{"noise_aug": 0.01, "input": "waveform_16khz", "final_lr_fraction": 0.1}
Rows from block 3, named by matrix and row number. Each number is 128 + 24 x the weight over its row's rms, rounded and kept within 0 to 255. All counts start at 0. Numbers have three digits each. After the name is the row's rms in percent of the matrix's.
# conv: pointwise conv (model.blocks.3.conv.weight, 256x256x1), inputs 128-255
conv.21 099:094092141138161090103123113146136137146126169137117118107126098115125160144119098120137116130124105121156103104133115128142097124137159132101132095115142088103122113113148112122073125080061112130161106125154080121098123131161153130169110122101124160168131144091116150125120147118169148079150106138146101089126137152106127165122105132135144129125146140109144126071141153114149128137147
conv.22 100:086140117113135079134118121119160112124064136095129119120118137140115180110097133120075113137126082155169088130120131121125088095118115113096112118096109064133069106144142151127116131117154123129104158149115138178157161122125072153137125122136121133140065125113154166110113153122137155086139115111138100109128121144116096127133121085151106147075169159126135160167106119151088149080154
conv.23 098:111151119086116099115105083093120126163128121140106091129098127145125129151131134123165093098148082085118145093143102091101147129128110151130135156144142102189107105162112105156092073075162099129152127138123127124118134088116160103112148161178107105155128148157117145098144171111123138076108111145137116074152114131148084117090113105120111138134086132094124129111105116152140170110117
conv.24 101:125091130114133144111084135111144112129144133123121109078128110118115132158118127105106132104111092157141090158125162096084108155137110122126112134095106155110091102133119125077121124071125133160137111075144120109128122113114121111114140138102077118125085097102143128144129102095106125157057100139120120118148156125092108126153107105114144108095136134066117073117142069139127150157131
conv.25 100:119134135110129108166143138127142126115158131090120130095102127152132148110124153115124127081119122140087095080127054103130112114108129104069077158089110156090086155168156120116117105154161128157144175132121112137127149093073120142144130120143161147106122127124158120111158134120132129115139141101137076135122129112107174138118130146154110109123147133143145116121119125117125094098127
conv.26 102:127149085112127165102111088140063096135150116124130136109111159096133141121090143128099098122118095144158108136134115130093096148113050124160120143140123143134155112137087149136140134129136119127131188138144041144130105147140101134135149160130120133162147121077148100097121139109149124141116108137087163117088127101131176132147072100133102151100086128072101170125139134118138116112095
conv.27 098:139105145114144133128123171135121181149139123166190083161145151094127137134069133108123133126051140129129141140115123130098116134160134097108130117119142085055131140111142124130164144170128166107158107117114115123112153091116105131128146107122104129119099127094144119130133115150089179159124177098147137105107142116130106139177110157102097127090138108125067145153117156111102096100128
conv.28 100:104141170110130129107129158117151082121141108115136134095086104100109151158085087143143152127116166151108139141130145100125126090114168160138152136129135123141134132120143129093112111092121142153112107137107091089099136116178160126184165150111123126103121107122136129161128143087129182099107135106129149138162119090141078146125141149132131155150138107119078141138161151140124162137129
conv.29 099:125112169153112087159111145146140120144070146100089128096111120102128103142127112147130172145143142117160086158093124145147129157129136151157123154119129133113127126077149150146124143192112130149158167141112161180153114137134144064143137136143148134150097144124119107131113113152145116083123160110165133126166133151125138161167157166089169106094124168119167152140137121157100117136132
conv.30 104:151111164119129110136061130090125106157125075155103122110059102121128120166092117136135143120090141124134125163137132125141120111113137100148128113114126160162110135132136128120121128132126121160095133110108108127109100135133122143154097080111122106122175108113142128109120135109113160094136134122133107127149121114138112144106095145142134118095174148123091143112130116122103083123115
conv.31 096:107095115141136109179115145159110131130126107109132105131129135108153141093168147135138100098120102143119158121145123138118115057113131163131101114113136147117103126109108159135149132117152124133149144091127153114127105146110141165116111113069146120067087130117160131118128150132115152113152153096154088122121091112130139109148154142147091129108118123180111113140125125095131164138051
conv.32 101:116126153116148136073112127148075123134136144164161130093092155129132119123123131165129140087093094116120140152119079113111107133102096150166127125125190142127058136126124097128129113114121142141153141162131094116149124133128128106121122093129112141200128135099150132121117140116109114136138152110112195123127091108097129114123110059135111139112110119089113127143095121122113103099128
conv.33 100:108083111153124183112070143125149145125084116135133111152149130120120102128147102151132129127145159074101153131145136129167127122129119112104142184122131110148116137150152137102120120096119156127105114136112135137142125186143150104118103100106100152146113109131105160122097145108115152127088120108109125139120111111099115147148131131093119166136083134098164141144148065123132149084160
conv.34 101:105104159110147176071111149163118140161121074135116146102135111073147100139127156141149150163092118118162116120097145128150139151143148165125150142097118102129108082161130094092114130089127119162099126096108108125121090131137158129168107146118069099145108115109152151114110068091121141089130135100115135133122124087081102129150134125135135092143126108076150122071125118123140166112117
conv.35 103:100126132091119151152044116111108108123143059119149123076136133089117134153131115099102172139128131141137129146140160120151109121131128132141140104154147123111125120134119117150148148112132141148124114155106104101141121145159117109136097110087116086107079131110158089131145103143130143135109116089156125099132143084097128151099069120124146128095142121027109151110100067103101136116125
conv.36 103:161151089155115082145096151127144138136092149124157189155155139109128133126101143105141135163144153094096081176126137129106147175126125130141120140114094095067114114118131134106148123087150171147141118099106127153079148148139110159147145110137141113142129087135088111121138121155139119134135134146129143159119136139108125139142118122129128138122127139107149129146081127120122084130111
conv.37 099:119078130140140133141130140140143124098135141114116136131151134137152130117141108126089122152109082144151062133079126115132127102138134126133140122081173131113098142143150140159147101142149124154124084158146086159149148098129091129134110117125120123172146109123046166087133129079099107105154103146145149103130128094064119104137109134132144112079133157139109139148101120166170120121161
conv.38 099:119096099158139107112102071152155151141127136117126136131160122154083115129128121130126138123128121146184079105155143141168126120098132179151087134093146097115134138139155136156116121146146077108089103153160140151153109122148092141107133131144094101146138117080131102097110138099126141123141105109136155124116138135134151158132103058146145111113163127137175168084123126172126113099109
conv.39 101:111136113098159104103128132137138109113120141139136122142155109134126118146154127127126135140124113070143096142173121116101135124135155086107151155135101142124099123063124125165120142118088137141120180113097134119136141103102147088114115091141097133137146123139112124098151140122146138131106114164123154101153140139128137090135136143132133133084147162123090135139092141149126128130088
conv.40 099:145156144086158105092108126088130095122146105081112116110151140119121120142103100154100081135131123132151120136113087148135117130122112107125144157139110099112132159118119121141138129145141074132116150131126118118146139140137127144142082099111123128110120133123154097098172077150105127099127093144131117079152131177130191137060129116108162118109110158145130154105110153093137110158126
conv.41 101:129116133127122082111131162116096115163124135101125116066155093140126095145112118129138128121120070149114138135121145142128117152091099116148158132122082108150146121128112087137119144091111141154126132079125123102079095113138109090114112109135088161176147102105108159077147153120165132127152135165122109098143097115108121111106138175110122128042091132174140183151121144095135137128093
conv.42 101:145150114107101142143080144115135141107119105153157139109135123112104142136115130117114084136104121099138135104137144072112151145116156129126115144108152094119140136156091112106132145141175096113108121142086125117150126125116080115093182124130101080114126109138123178104135117149145110100110148099133148128114094174121122072144099086130142101127060109109135122147128128137120164127133
conv.43 101:114159133140097155134138164132141122139068118126132139092091093140134142153147140130113165149128092106141161148177129153108148154107114128103159193127120161104099094109138137136122125081146150123130092125099128164112124131141129099115088125128153154153145152130073155144135127135125085079136096146140126120109147137096147099114118092107178100144067117143150104139104141093154099093111
conv.44 103:161072110131125160120119125151135139120119114149149158050134075151125131147108117141120140108119137152147151123152110118147098128104129141113144154145082102131090147091164156124115149122139120111137146144112120121132122113112120135136128159115139131104137091120133119089108140121145154089136127138123119139121106119103143114139134148146128140106107084107108126059095102116113074155154
conv.45 101:098139087131118144130130135174142125102181131148124089145111117143139157107153161133145141065110119147118095107125112094127110117158123131108101119139070143159059112113111104089127123135082139157150150164161146186121120099087119102101127105122074164132162145119170135125108144118142127138110077177105148128163159196146133129153128147104097130120083179136123167106134118150128110112121
conv.46 099:148123124150108169138106087143096118121156134059141176185122135130125100120132150115133122122110117129126132118093123110107109077136117098081133129133087146115118121106156115121126152112141086137137139141118125129101141123100130109148117102151065131164134121130152143115107138136148138149100158136101131130128152067130148134101117166127107121098082136103105136103149108076176121103155
conv.47 105:172127124160120165141115119172127137134147146136149139113150135166148142127107149147136094115065129143115137095076124090162085152133132092106111143101102126073075158145134134164121101101139139087146114136086092130145123087105091134136139138136035117161145151124112136120115129144089123099103167086138102142057086084125133123111114123100125141140079100135154110156076163098140101155069
conv.48 099:105135119083100082128177117135132109080152113141107122108143141101101105126158121085110128142136153140127154105107112149152112131131137171125117125119122130147094068127120139131134116119123112126100086172092122080116097137149124153116107123166106129157095160152131128126158129165135124150119147103125129114116152114112146133139096129128078123129143103129111107106078138085123097127104
conv.49 099:102149099143128136129143094138160123092160083128117173161106108145093074161158056130094095124137117074139130142125125106110132158098135085117153101145104145134113173129090135113118121107120174072135105137143106150112078158116144130149113131139107110138065146143170176135140169174132109107145103137103097146151105140127135122150108148124153112106140115125123150137101123129097117092119
conv.50 101:075140135149153106140121140122117108121142142115101164135153080105130130106119133117125098100136101157100130098132175071154110127114147084114145150060144158132172121148126069071118140120145123127138108132114139144137114167099102139096122132114123120102099127073151117157154107112129157090151141129110156107073128121100139133123121137147147149123119075105060102134141139117087131081156
conv.51 099:100103169118120132082134140147122166138116127175111093116155170137107148130154096125120127158115191123100167121160158139111101069121171124124111109111126127135103094152131107163181125135159141107142142095127115142131139138143139121100154113125092148106159115168119132146106115110123138140117151108089125145093073133110110075144116116100143140129173148111158130106137128129136150099110
conv.52 098:112136119131133080145089120098081149129079121118141195132161084106140123076113170121145116111171094138137109104160120125125067144134128100090196146109096165142128126127152114132131198116168124115090111085127137095144115138106126130136138098121129121166139115118131112126169110105140092097117144127133087115124124139081136115143093067124115143127113107134117088094117112124107146134105
conv.53 099:098146093118142120157103151092149112139142075146112106145130120116153141089116106125093089145080136119125129123110130108113146111155146119117118122102116111122134109100105114103176160128086151145093107069118124132128148088100150120097115107104095137138147132102121096096127094112151098149101131101130149125160173138139127128176126140157136124108152117166127116145104102136120128120112
conv.54 100:111133063125150160107124150136124072126177145123168151126153131096132166116085138093111097129164115107147098073108152106095164130160139122127124148084098129107148149121157114145077146173152090114117100081126102109121127112179122095107161120126094115125142118116105065103128119113164108113134067125155109147097130095153165163145103076135134148144123110138089135126146132149097104096134
conv.55 101:179147071146144101130145102124144127141120100153124109152078151102106134146097156125125152080103115126126080114139131127099138079178117113142162164124105139158138144127117154110118143103116132114147115134081146143132095165113130103113130109121127112144100156129081151107147097149118132139124079121150126098124137139135160126145117143094132116083136117134101152133090117115130119102153
conv.56 100:086137117143117160120130181122122110136163099117112127134172133114116113129081062115058133121124129153132086109139131133139125155131142113134120142112096123126176100124107094088150094097170113154065106133165104142106116147181095126151136155132092099155136091095128133077171143098117113172146102126086118112137138141092127097145116078096122131099101109110101156097145146127117106155152
conv.57 101:119108082151141139154137127111121106149128136130142116124140139117077135117151125065104116131157124098133118093112149117117138083124149148139113128051135090144108135148133138124101122166129137109125097133148141125129137145176135108104125092113113113147154115112116086148095119081153138099145103061112143081124100098143135122130087100115130127121128095108137125104149116146107142106119
conv.58 097:151124111129108187137132118088141117098117103098118145150151155084130097129135125158111134155109105136171153133121147114122099174193080102127088120139121123161117090144098125109175140110142141130131148136149115107147104116111126140110122147111122146132091110151144152103090101108138144104086114132115134120129114112141114152113119148122125122144139054135099113108157101120169108134132
conv.59 101:086102163117133094126137116085117105141122121098102132102144057147118142119127131120139144180097137150143121129125141119164122135079136128142145111118150128138104110157135165119119089123123113130117164130099148103082102104102146140097097121138120085095079124161119142078130114148117146107106096127097136142140137087122113143124104134137117114097130109137105099119123114096132117133134
conv.60 100:118097111140132132104140087138150109142116142148137124122135113103117129161124156135110133119126160135096117120116150081123089144134165138142130113121118115108099114150162155114127078128100117099101145094139123109104113110156161113139083141123117144103086174115127124097128162122117113113100107072143106162136037081134121150130138125146151115159121099140141112132092097126115095140099
conv.61 100:126195141096120139143097147101108151108113128083102155133128151165149149132153115114115112133123100121164110139136142129136166129080131106119166133129150115107158115138133151167130140095133124134141107121145111133086143124114182121106137091147141128093126091136101173152120117079159132107125083169103121140090100122132183114101122104140123134137167093086126119170107119117143143113129
conv.62 101:145138143127107137132148135106142139117116119133111148154105111164101126139068132150156100124140130129104164148131107143121133141133143109127126107137089136131133130153156132095153105124149155120131139160182186143098063110125143155107115128152124150161124100156135120100135137158125139140111136117102149104159095117094095130129092106129131136116161136134138124084093109105137106159078
conv.63 099:126149150132116126163154120156096137093126074137127111114093105098111126069137136123136094142097179148121115146083135152145117115125138127125098117162139134114066106120153111139116111143160135121119134112132100138134117113127090170160140101117153094129102162098142146144131171073126120128140116111111097117099139158103107139156132129152110115079127120136111111136133152144152125124101
conv.64 095:127108137086058153119114166157129166135137109196112086119152116152142102099112128130143144152121119122088175141164126125137137131113138117128126122136125139150116140118097122146128101122097122106119126145120135149075127129075167093117143146112075130109174108097097141161082088055132125109156111126098118137163154139135121144149137151170134144135127153125128152140120128116128116132139
conv.65 099:114122134110138110137117099119124123144138144128091109136127120125102090146111131102092156156100175176149118145154160086169134154098128109157122113105119147109126135154144116131123146123123069148133149136150178104164086126178080146164133116152150136157098057136154076113134154141107132127114124144129160138136190123083172120139156107145146148112169153109127176119129152110147123106100
conv.66 100:121104097126098149125101124141114136145175131105144085110172099136117124116131147126111093154144149109102164125128108113045102118145176107071047152104122146120110163167157141091138123109131144124151125101130145086096126140126118139127107158183103153129169158150141127109114145148154078142145107116133154133091118113103130122126103093168074130145137121110110130168099139150136122125116
conv.67 100:101143154096129147101150135150142163115128099119174131108094114135099133138107094146129158108148139106126107100156109120125137098051155179091110140131166136086152103111089099090117135108108112142121130131158122112164103129116144113081118142120118163125139155150147116153104107131117136129129109117129107124142155160169164139114073089111132084138166114149101146133155110076149151132109
conv.68 101:129103111090136107116114086146117109139130080143121147112113128120091159127100135111128072107114125125151081070156125058150101093114136157102084131118131105122082147128107147104114089096108106140133146103157121123125146059116082136130134112120145095121149126113127148093139145135117127143088119128102136148112128118107119112113147149097145129142119121115129140136111092155149106163127
conv.69 098:153153096150129133116178096128118098105171111094113166140108098141161118130146087156116118131164123137123138153114089159148117140161100136101120133133163153130100140112142124165149124124149125101110127158129147097109142142151115108112134132103133135156088132149129125148149140100158104098141105153125078128101149151168102144102125100143107139110125080154103087143103108087088133150123
conv.70 099:116143141103129140113134136135140121095110135138083163128154075115134084172118125107113190119135130074081117070082125101167166144110123126145107088134141138122103117101127144120103098108107108131129123152106117091124138124134087133135082162073113108158123138122131136141164114091125172132121179153118149139136148132128115146144136127152105116084137104130101082130126110097132128103148
conv.71 099:163086152094125160078126121143114123167152082143135160096119094122139130153081089142107097127096088128110152107111104106100115166100109153144115146120147113093105120130122118118158158137101132108149135118129068116133122096088144115130080093127073134134160095099123146159108102110126113120176126110141117129155096104109160100114136142157140128134112139124113145124085096078144117119151
conv.72 102:134134070115150160118098117123144120099141100141134181119118137123122149122118169097088160098160134132076189133144111114131123117131118130121110143108145131098129159131097098130153131146145155120152115133140144132157126131128156143140114147124082135139068099119163069109112132147133121123080111112138117113135087143135137119161142136139095143117077111135126159100108103118114125086150
conv.73 100:153099147107112151150120128080094149121111120145121156127127140086150110121086100150137127095139136091098119147123101120119111146136129159111144092140142130088095126155133122134124121152122148118142124139120097114144153142165161137127147158092137112110128141122113117139085118070092126121146140051140067140152131108149115182148133105127142139138081083125121121152107077132149099130147
conv.74 102:081144127125143084116123115112127120089142117102137126141164125158171080083114150106105088073109137099165110145118164152133116128074153090053121144126100121122122152130124124101139128105161106133123130104105119128099125121086157093119079123133039143099130131130168136151099126092129136099135104150093152142101144127096126109125117125114143179141100162080151128118164089084167128101158
conv.75 103:133136100112134165150144084140130150133155114140118137160097153111076108129171115127129124083126109181103150100178154150118137150105112145131113100115087159117116161101125133136153090129118094133117112125136094122165110150129113105141144112110103107143108112134144111174144159125109065126132079128110136125116130050116146116151146119117104140143125151101091139155115118146135136158117
conv.76 099:093155124141134091132140154142138148087137153152135122096142161115088139134116154082114060142135117145139130111157135131104116142128134110092180133098079092079099115142172107116152121141142111121131086149150101150100158107116163150119136100135091170108092161107110133142118135141106119074129141128169128181116128124104101096163137097162149148150091093139104094157089116137134111111122
conv.77 102:056126110145139143129136128134117150118148133111160148133132141151108107138116162105139087125124121180123145118138146131121144140121146119127111135117060145121127142125155102125110105101126167177154108153202142121112097131130125100107128139145111146129085104113095178121128130115140065092155154126132135095103108149100127168172127133149098110133139078131124133150092126126152120101100
conv.78 101:111140110116125114147127119148140123108139140095099094103149109155072141168165133123146127136142128146110167117108113088100155107097134152151124092144107166128127131145160160126086121131116114160095106144147117150129139102086094111115104115142112103095130117151107132120143108116124045142130129127141124101120140122092153150124136068121093105138126130137150114091113156147165107111082
conv.79 100:115080102148112105124151118182148140146114100125138097112086126112125123105155097140125161105131135147111124079098140157106101070127155106111115150131081139129104126120138108123119154136138140139157110170116136145147113096159092141106147139141148111165143139088116086141115173092106105146169166109118102094132123124117133118153121082150102135144099139100122121094152118131127103105139
conv.80 099:132076143087143074099136117112125146117131156148118127121138105135119155124096115131113118139104102170145083130143078110162133132094116112126097141123128085111152126160158126180107132127123116128098163115114125119106079119102108155149128105110113148133152121145175153139146147122135102133114107127143143142100132105126159138116129108187152140133126120145105136114088156124128121118092
conv.81 099:084117145156104136092123108115116152113125109098140148122087135128107104109127090154142115145144160162114124160142133103136076092145110156110150112191117128133091142147160087111099092087125148129121088091160146188082164118101155142138123191156088116133146138082110158153087149153142149114067126091095127120124142146143101128114115147145112133148142107122121148101116092142129166118139
conv.82 099:147130104128115120125121150139123137114127100125111144122110117148085104145133119162081122136123110140114157124128127095124113106126110110127146112117194110103109102111141134090126108138139151141096095097076142102164118101126103123129098152106067079089159073130156169136112123126168076119091128135108129135095110152161141189130131076130129160173137073176136105101110101137116129135115
conv.83 103:100130101157129155119109151109142124112075155118139111114096120112133140085052134139088130130158082106153138092127126159146135107143145093106115167099143104138147121134155121138151143098152125144130109148085087144179119184164113165124106102122100120127139154095112146113162128118154136149128142140100113112136115140134137093140122129123131130129080105080083117116084141109126116125106
conv.84 100:117088157122150138118079121147095156138141142114115127156129119176118078125105126150126103104129153137136124170151119105095105155117136177142106146120143142153113127122147115105155098105148137121126140156093104132116151111130114108160161135118125115159117132132137157104111114113121138085163149113073122149079106111140128147124161114093105151107116175115156142130096119114132110147094
conv.85 098:156128136134125131157136117138076084137154161149133147077111122141093128123125127143150126149121146126119131135158115100155122119186115143097110116114124130156169121149131108105136112129095136099133128149134070098121106133151102159078120145118152123135188108081129154140135088137137142131153115126119102109088127066125162113126145118109141130104111095135129100109118117075066168184135
conv.86 101:119123141148135134076124148129128114146099094134114107126168155101128103132139093159076137125126143117147122079163137116148137140134131145113122127078126114165150100148125129117178127153115159106132095138135139135144127168141123117109136148132098116133109134118095086116143083110101142100119191133115133083123101170123153106137119147134123162135163094111181098139170147133109153101117
conv.87 097:140149111137149054145117111147140136101132150163148141101143115091102174158167187159116161123110116127137090149105097115172099082085122147065088127149121120148136120145126147109131164119116103167144087162152138145186141124125123145129096145121109143153157153107122089119127105160183125139129126133130126106097116151134190100143158097110141137122114134113156164149130090118114124169118
conv.88 100:101153110118123107109145121132136109114168130094111145123175108123104061129144119115116122163133132124105089115120111109147120114103065072113110141129106153079125135101130145108093153148121042132113160130108077095100118127075140128148123129141114139098133093143138130136163115170167144098151147096145121147129157128146144099080134141168125114087149104170111100116147111103143126107141
conv.194 100:100126122145137076162126109119101148142104085124146143106107119123126129135139140119109158092153146107154116111168081096123086122169116137131115125152127157137120130118112140126146112128129168100114105113109175114143101142087112123112168146095140141110138136113135169123113106137110106133122144090136134135130159119149153129144086116124146134088171147119122121104115090154145137138117
conv.195 101:131092116135130090133125122147123156134099125115126128124100117137136079132105136148152176091148128131138112121178140145142154125132063147123167133141149107136154132129148151080130133075144121126125112110093125132111111092156154087114139175134137091104118162121135147175111144132133125084119132137111092134153078124130135145132134143148131129161154109089108127136098095117083123094152
conv.196 100:099105123097153131127118077108139138181147141125120108174089161116141131147110133148106133074099109124155120100132130110122169116087154103140127115145101111136110153113122151111128122146122113122149129144096074159126145113143124136152110098141115106082115151120153143102132152087105142149112161121144169123093134060147115167139118127107080123085079090140085133154121129107107096130134
conv.197 102:142107124158114130155070116115148143158134145120172099094147133110119086160133137102121177125143134122106139115147145146140123150106104097137172153160125143150127113087149107091110110113113125153131083156118130086114112097153132102122131125104124133163134139110130137142149115135137111089134076126135109122147150139129132160066093156143143154140164128119108090107065135095127126152129
conv.198 100:074110146104136125100113141131141123093153134141120110114138075104093143148135114082131153121152113101140135130159142117090136142109144112120129089073121101145172077128112090118097101116084094151076081121118170147136151169125135103139106144114131119103117122087122080129142062203107129144183086140166150112100142133153143136072096124083114137133148145107127145129085143112121168128120
conv.199 097:125108145107157101118117102145092090162142104115156117118087083135085105110101149120149092138110129109124121083107137079142084134134084123121118133124129121121098131118124137157123142135108133161137146143111098126145169127112061121114126097111154157150142090069145141110095146095149144164124155104091162105100105096102140168138121120115114117092090147121137109165144098162134131137091
conv.200 097:125102119152145132118159105119173128118144140107081152117107146156178107127108135147072092149126105104114169112134139157083078087129127102110162172134121125114101115123114124135164173122155089105101125114125136107132163133062105139112103138133099111117136129126114145116080158110128106135094125119151108147177078111142095123147114119144118116100103108110153138083156088126120134141128
conv.201 098:133104130126115113132124146132107120119116147144169132100137152108120121125113092115156163125139146118113126089132117097143071125101100156098139105129113136112104084058141141098169138084144142111119127126163164082170115154147121131103154134132137160089143096132142125096108093146111114130104128093134126153096134096111122096113120122164152136099145115143126130135150106098124149144097
conv.202 101:123139112139116145162062156123114133111139080139104137149156154103127126122120129124142161132101132080074143108127105139138101091098124118129133117128086081082118070134117116085141100157127129184083102129133114139119150100126134157162076108122093124128114144110139109137099161090113102084124130098163121138171131109145111114170126126154098160085146124140130164111127119109107096093150
conv.203 102:116117101086117158123091100150108118127132121145132130103121093135089123119153129124092149110103093127132161129154135129120076063111105113136140128180143129149109131105117079078170124118129149127124110132170076131132130142120089149140143115093053145176142111120127127104109148096113132165092131107121167138161125128092166101147117092143128113070082140101121136091137122139052117102135
conv.204 103:087140116120121151117149127130167120091107132144125108116159128142094114154120126107135132146160162142124162081157152130186114143067144143100119130126151154128135088134100091115163155122092103128080121147102143135118121131160141125131125115117124113138083152138085188139094076163131128138129123155104109086100125111074140124128103123136091138107137103115108159156124126085131132126131
conv.205 097:146114099133141153113118138113106159112142108134154099148172155130145119141111117166066157090139150108129134112163087154136078115158143123132139124105115119150150084138131131100121153159136164156114136122108136134153115147161125154078120139117066117153129129159139120131083111096099152099113113137114141096133104161101110139144116133151126119125137094136116119130194156156129135106177
conv.206 099:119115127121111154106116129128110157093159170132120157095170081107113125131122121166115124087122113133157131141133135122081107112152148092147134127135111109105077118117165108091118100146146132123124146137144083122149157143129118125155140100098107157082101110115170136074083116110127108103126146134116151131082092082123107113169147111160118145109151151101154111128165087122122090137143
conv.207 097:141164131121167112116116113103118136091135173114125103119100096145148136128128140127140095125114094149141114101115106136143123116082115122126123117159138129111127117103142079114124145167140075128117146141100157081084107130085118144100084117108090139140175147131106142090133127121150162136144086160119111157138166164084129140146106138151143047101144104158124082131117141113111135152119
conv.208 102:152098124114116132129124134131074129130164101113126098087148139120130124100137113142128137158115102140134094115138097118164092118127101143140086110134105116102131122176128137091155136122137138142143141110140117124101093133125103161148136119113098116120127121084174143098127098083133116121129134094092113139106157126121122098128114106159153115080125140119096097103116122116144135100094
conv.209 104:096097152144130112136089096152133128091128118093126142111096137095108093155126107125154141145145168135147124128154117126120122095104125119130136055087133167103137140098150133138141114140117130131157097112112152123084145132130160104098123102126138156153115131103142169134141144149116113089107108126144111151101117145116146145015117104125109087137160085101164118171129132106095123142140
conv.210 101:089126112107128152109143140118084123114135108122123088148113128112166143134114126156121073113108167142137147115111124106132139131134149097082087166103102131124148125126146121140120123146074144110146112103134104076132156059119123114110140105120105071124064098097097116072083146156112090082107102142138118147109114089118109154130157123128121129147083142106097118100145178164153108087109
conv.211 100:138138154102132078130147142112058116125098130127194110121146101150115128139102146064162131117133133104107107107177150117166101146112131124119146155124154170105168118144138090131140131110153121125133162065115154143124065179123110130108148097141114080111096101108141137169154070151138119120154117148128108118121129130097111123128139088146154110125151098096112153146085106093075153131126
conv.212 100:111161154113170102153127139135142116163112133133163125091148092112101137143133137151149118090169121111114140123105072106121136110114154114138090121119170094185112122092084138095090100101094156156124102135126090073156146113094155091131129074115155157171102119175142116175117119126079177095156137121114111136129108097152114130102170145103108122123120142085133110114156120089138150131135
conv.213 097:128128100137102108122104155165109185122140105124093115118131128079168136119158092140130161156136134098128142108101110138156114152146159119122089105127118153085143088117147111130125118140130104106114093129165132104156137163107132162123157136129121122130145162130133146153108134113160119126167166122147090158166126115149129103125134143178145141087144112152152113098116153064104110108170
conv.214 101:118118158149122150109134062088126136107146161123146089142111080137109125115173151149073132127121143136129139142135154122132160132110089142121164137136119130134126120136120168112138120080108107166108120086128128138091123114088122116138087131106106108110096122070130140118082136114151116124132051166132121144117124148177138125134122136121124157110123144135160149114136112102108115136156
conv.215 103:124128102124080129164079139163115152119063144113137104130090111128113081124143106137133139118167119133100134090137122140141133094107104122127141147115121109124149102122155148102129103099155111095092089146133121094111125133154131150101133133119171141132131145126134122126124127147152074098141177122135103122125088095125146091094125070134145169146121067116110096099106077090048139113161
conv.216 100:088111069073112155127146141073181163141126151138110120121142071124086077142096118175098107133150144086111107116139090144151106163098091151129104170104114116130148137142139137087153056143162140079083125138104112107137115153159143160138115095131099130120135114117139138137120162124080124109120137139131121153101142176091143118136142153173144134098138122179141103092133103142121137126138
conv.217 102:114146118138093119181105167147131189127128099144125109187132131128137126110144093124102109142118110136095145088118134113124115115102162104119121096076102145139121141121112161132107112178138136139104144137157133157135108141140140152107118121115107091136143142150104136144132074117093063104148133066130111139130115106092119072128098040154137157098103117169143080143130139169089112141140
conv.218 096:122171093117115087149151109131129124113141086126113154134099133149146143141134119152111134124142114114122110146193123114154103115094099152135115133178132116123113101146116110123176132145148149091134161159134113154128135096123119137151115118133160082123086145134187215093088145129169094124107122181144130118118073146170118146149096138110088151109109100138140132136157114089105152113135
conv.219 102:143108143128122135112148138094097108130113109163104129125150158115102124138136137148156146092101167121152149156138128164167130140143063133131098121175147089096131106151128081132103132119089133120118114084141144109141078123185153107118113174100118097119123100148132143101129081149147139135131133114129170120138117130112091151118103133124137149128181128148107130137066111057152128149113
conv.220 101:121153125135087141114151158108084189129117105139100118107149155117145139117147129118148102096119121113065171144128080138100109103111143124129134100161126133116109165135087119132152152142124114125144113097108152125123103122083096100089169126128130115092092158146133101187114118116117107157150168120124117113151115109112133141148156134090146163099158172101112105107148135108095159135081
conv.221 102:111112105140124150113071126114128146127151164128110123108123136130124152134137123075149121134103138102135113118138151110101115134133139114161113137072114160098106157101127134103121145146121115130088151117136132094138114156104130127146122134119149112073164147153137149137153052154116133105139105152139156138072120141151141138129105149092114107101088135119101098124119123141113123126111
conv.222 100:099123115092140130121127131055109125119148102130082124104139114126140149147127153091141098132097148090133129121100088132126092063144136159124147093149088102139105122122105139129152100132131122143150108116137083088099117141123168147118121113170098148114096149109097128109127100123166152107089043147119144129139133098045112105130128110132133106103151102123148076127110099112111117116106
conv.223 103:138158101123083159118162125109134152115148125129128107127093159156119084135114125067170114091147133128114138090118132135099143121105118121127127121125077161099166123168105092149103113109149090169103117134168101121102104131128141116123109150122104127132107084133125120138150107130112036104095095139102140140117149166109132092132136092132106100146130129122106122133142057149116137138146
conv.224 100:117107120119141146133138148112134068151131093114117123159089151069058167103157093171118142116114116137089097092136093146173145138167130146109125139158135097160129120130109150066153144085140123111103121130103096143126126186146138152124149133072129088124126118143136127161164093131113132143185148136110116085104114120125133082146120134122112102078132124114139147097118113116125137163132
conv.225 102:107099152142123109140122127083115132126110132091112120132121109094121093108100146136115094142166121161142112097144102179128103119115106072103141137095113154129111090116168146097089116074124102143100152122095137108093084134126116139120091080149161111143094116116132139163156140135144135135117105163151057149159118079087138141130090115127150133115148095147104081083116104136116139102126
conv.226 099:088140125084113126089177135170188146113118147141170162141072120123129142126099119142109142101140151142090120064155116094114101103138156146116117120138122119108123111141120116140138128094115122125160094172086114131098130107138124136120172150158109129105117176144129142129096136144112158097094146134110121137109140136112152147147142139097109158137165149133100161100136106151098173150167
conv.227 101:119099100108042162082166107116139177124162095110098135100126122087116111140111126141124141154118121059095104112128150151107140110159152100136139174099121138108128117106102133149142101101133134139142103117151150131091121135139095148139141182081121100141137175111114126112131107103123097140153100141123145144154143112125142142122115095134140129090161146126116123138103120077105085138144
conv.228 100:093127158154075157130149145122119121083128098152106118129139164118148134096139157123097117136109061084169122145114099135106094098116112087124168135143135107139151122157127136131112163120138111146131076091074138153083130148088119134120143125138103143126133166113086098158108120121118150126150132066142150134112147106104144089156102129132112117114138114111148104150104113089098123114131
conv.229 100:114098153074144107093136124082092093153178091144099117136153113136127110105125145131077127124095074152124130155087097192148110080097095106135150106124159132112110111117118148141133101137137100135125137154110184093113086097143110151131105117136122111120095131132172117127111122121113149116093095106136131115128165087128101154117120146167129133089125102145078137116129124087112148146157
conv.230 099:111152144122156135128127112142115111117153157104136133076139144132107125130165112105122114123116094141120123099096119105133133127140116094113130110096127135142117081092171137133109120098151139130121106130120071109137147134165106214104090113167107146143119105138105142142108118115128125148128167133113100120107139155134111138151151086143160119144114160093143107119139160126156165046126
conv.231 100:100121102119110076119139123081105149103098098121135073063109154094146123134149127131141127121151099138141132099154132149153131120132135158125180148148127110135111109142121125095162082100136141104115152112139156153119096117101130108075135192097116130140089127123103153108134130154152107121123129140134142117091096130134124127147132123136127089109119100127112127159123130137111126112091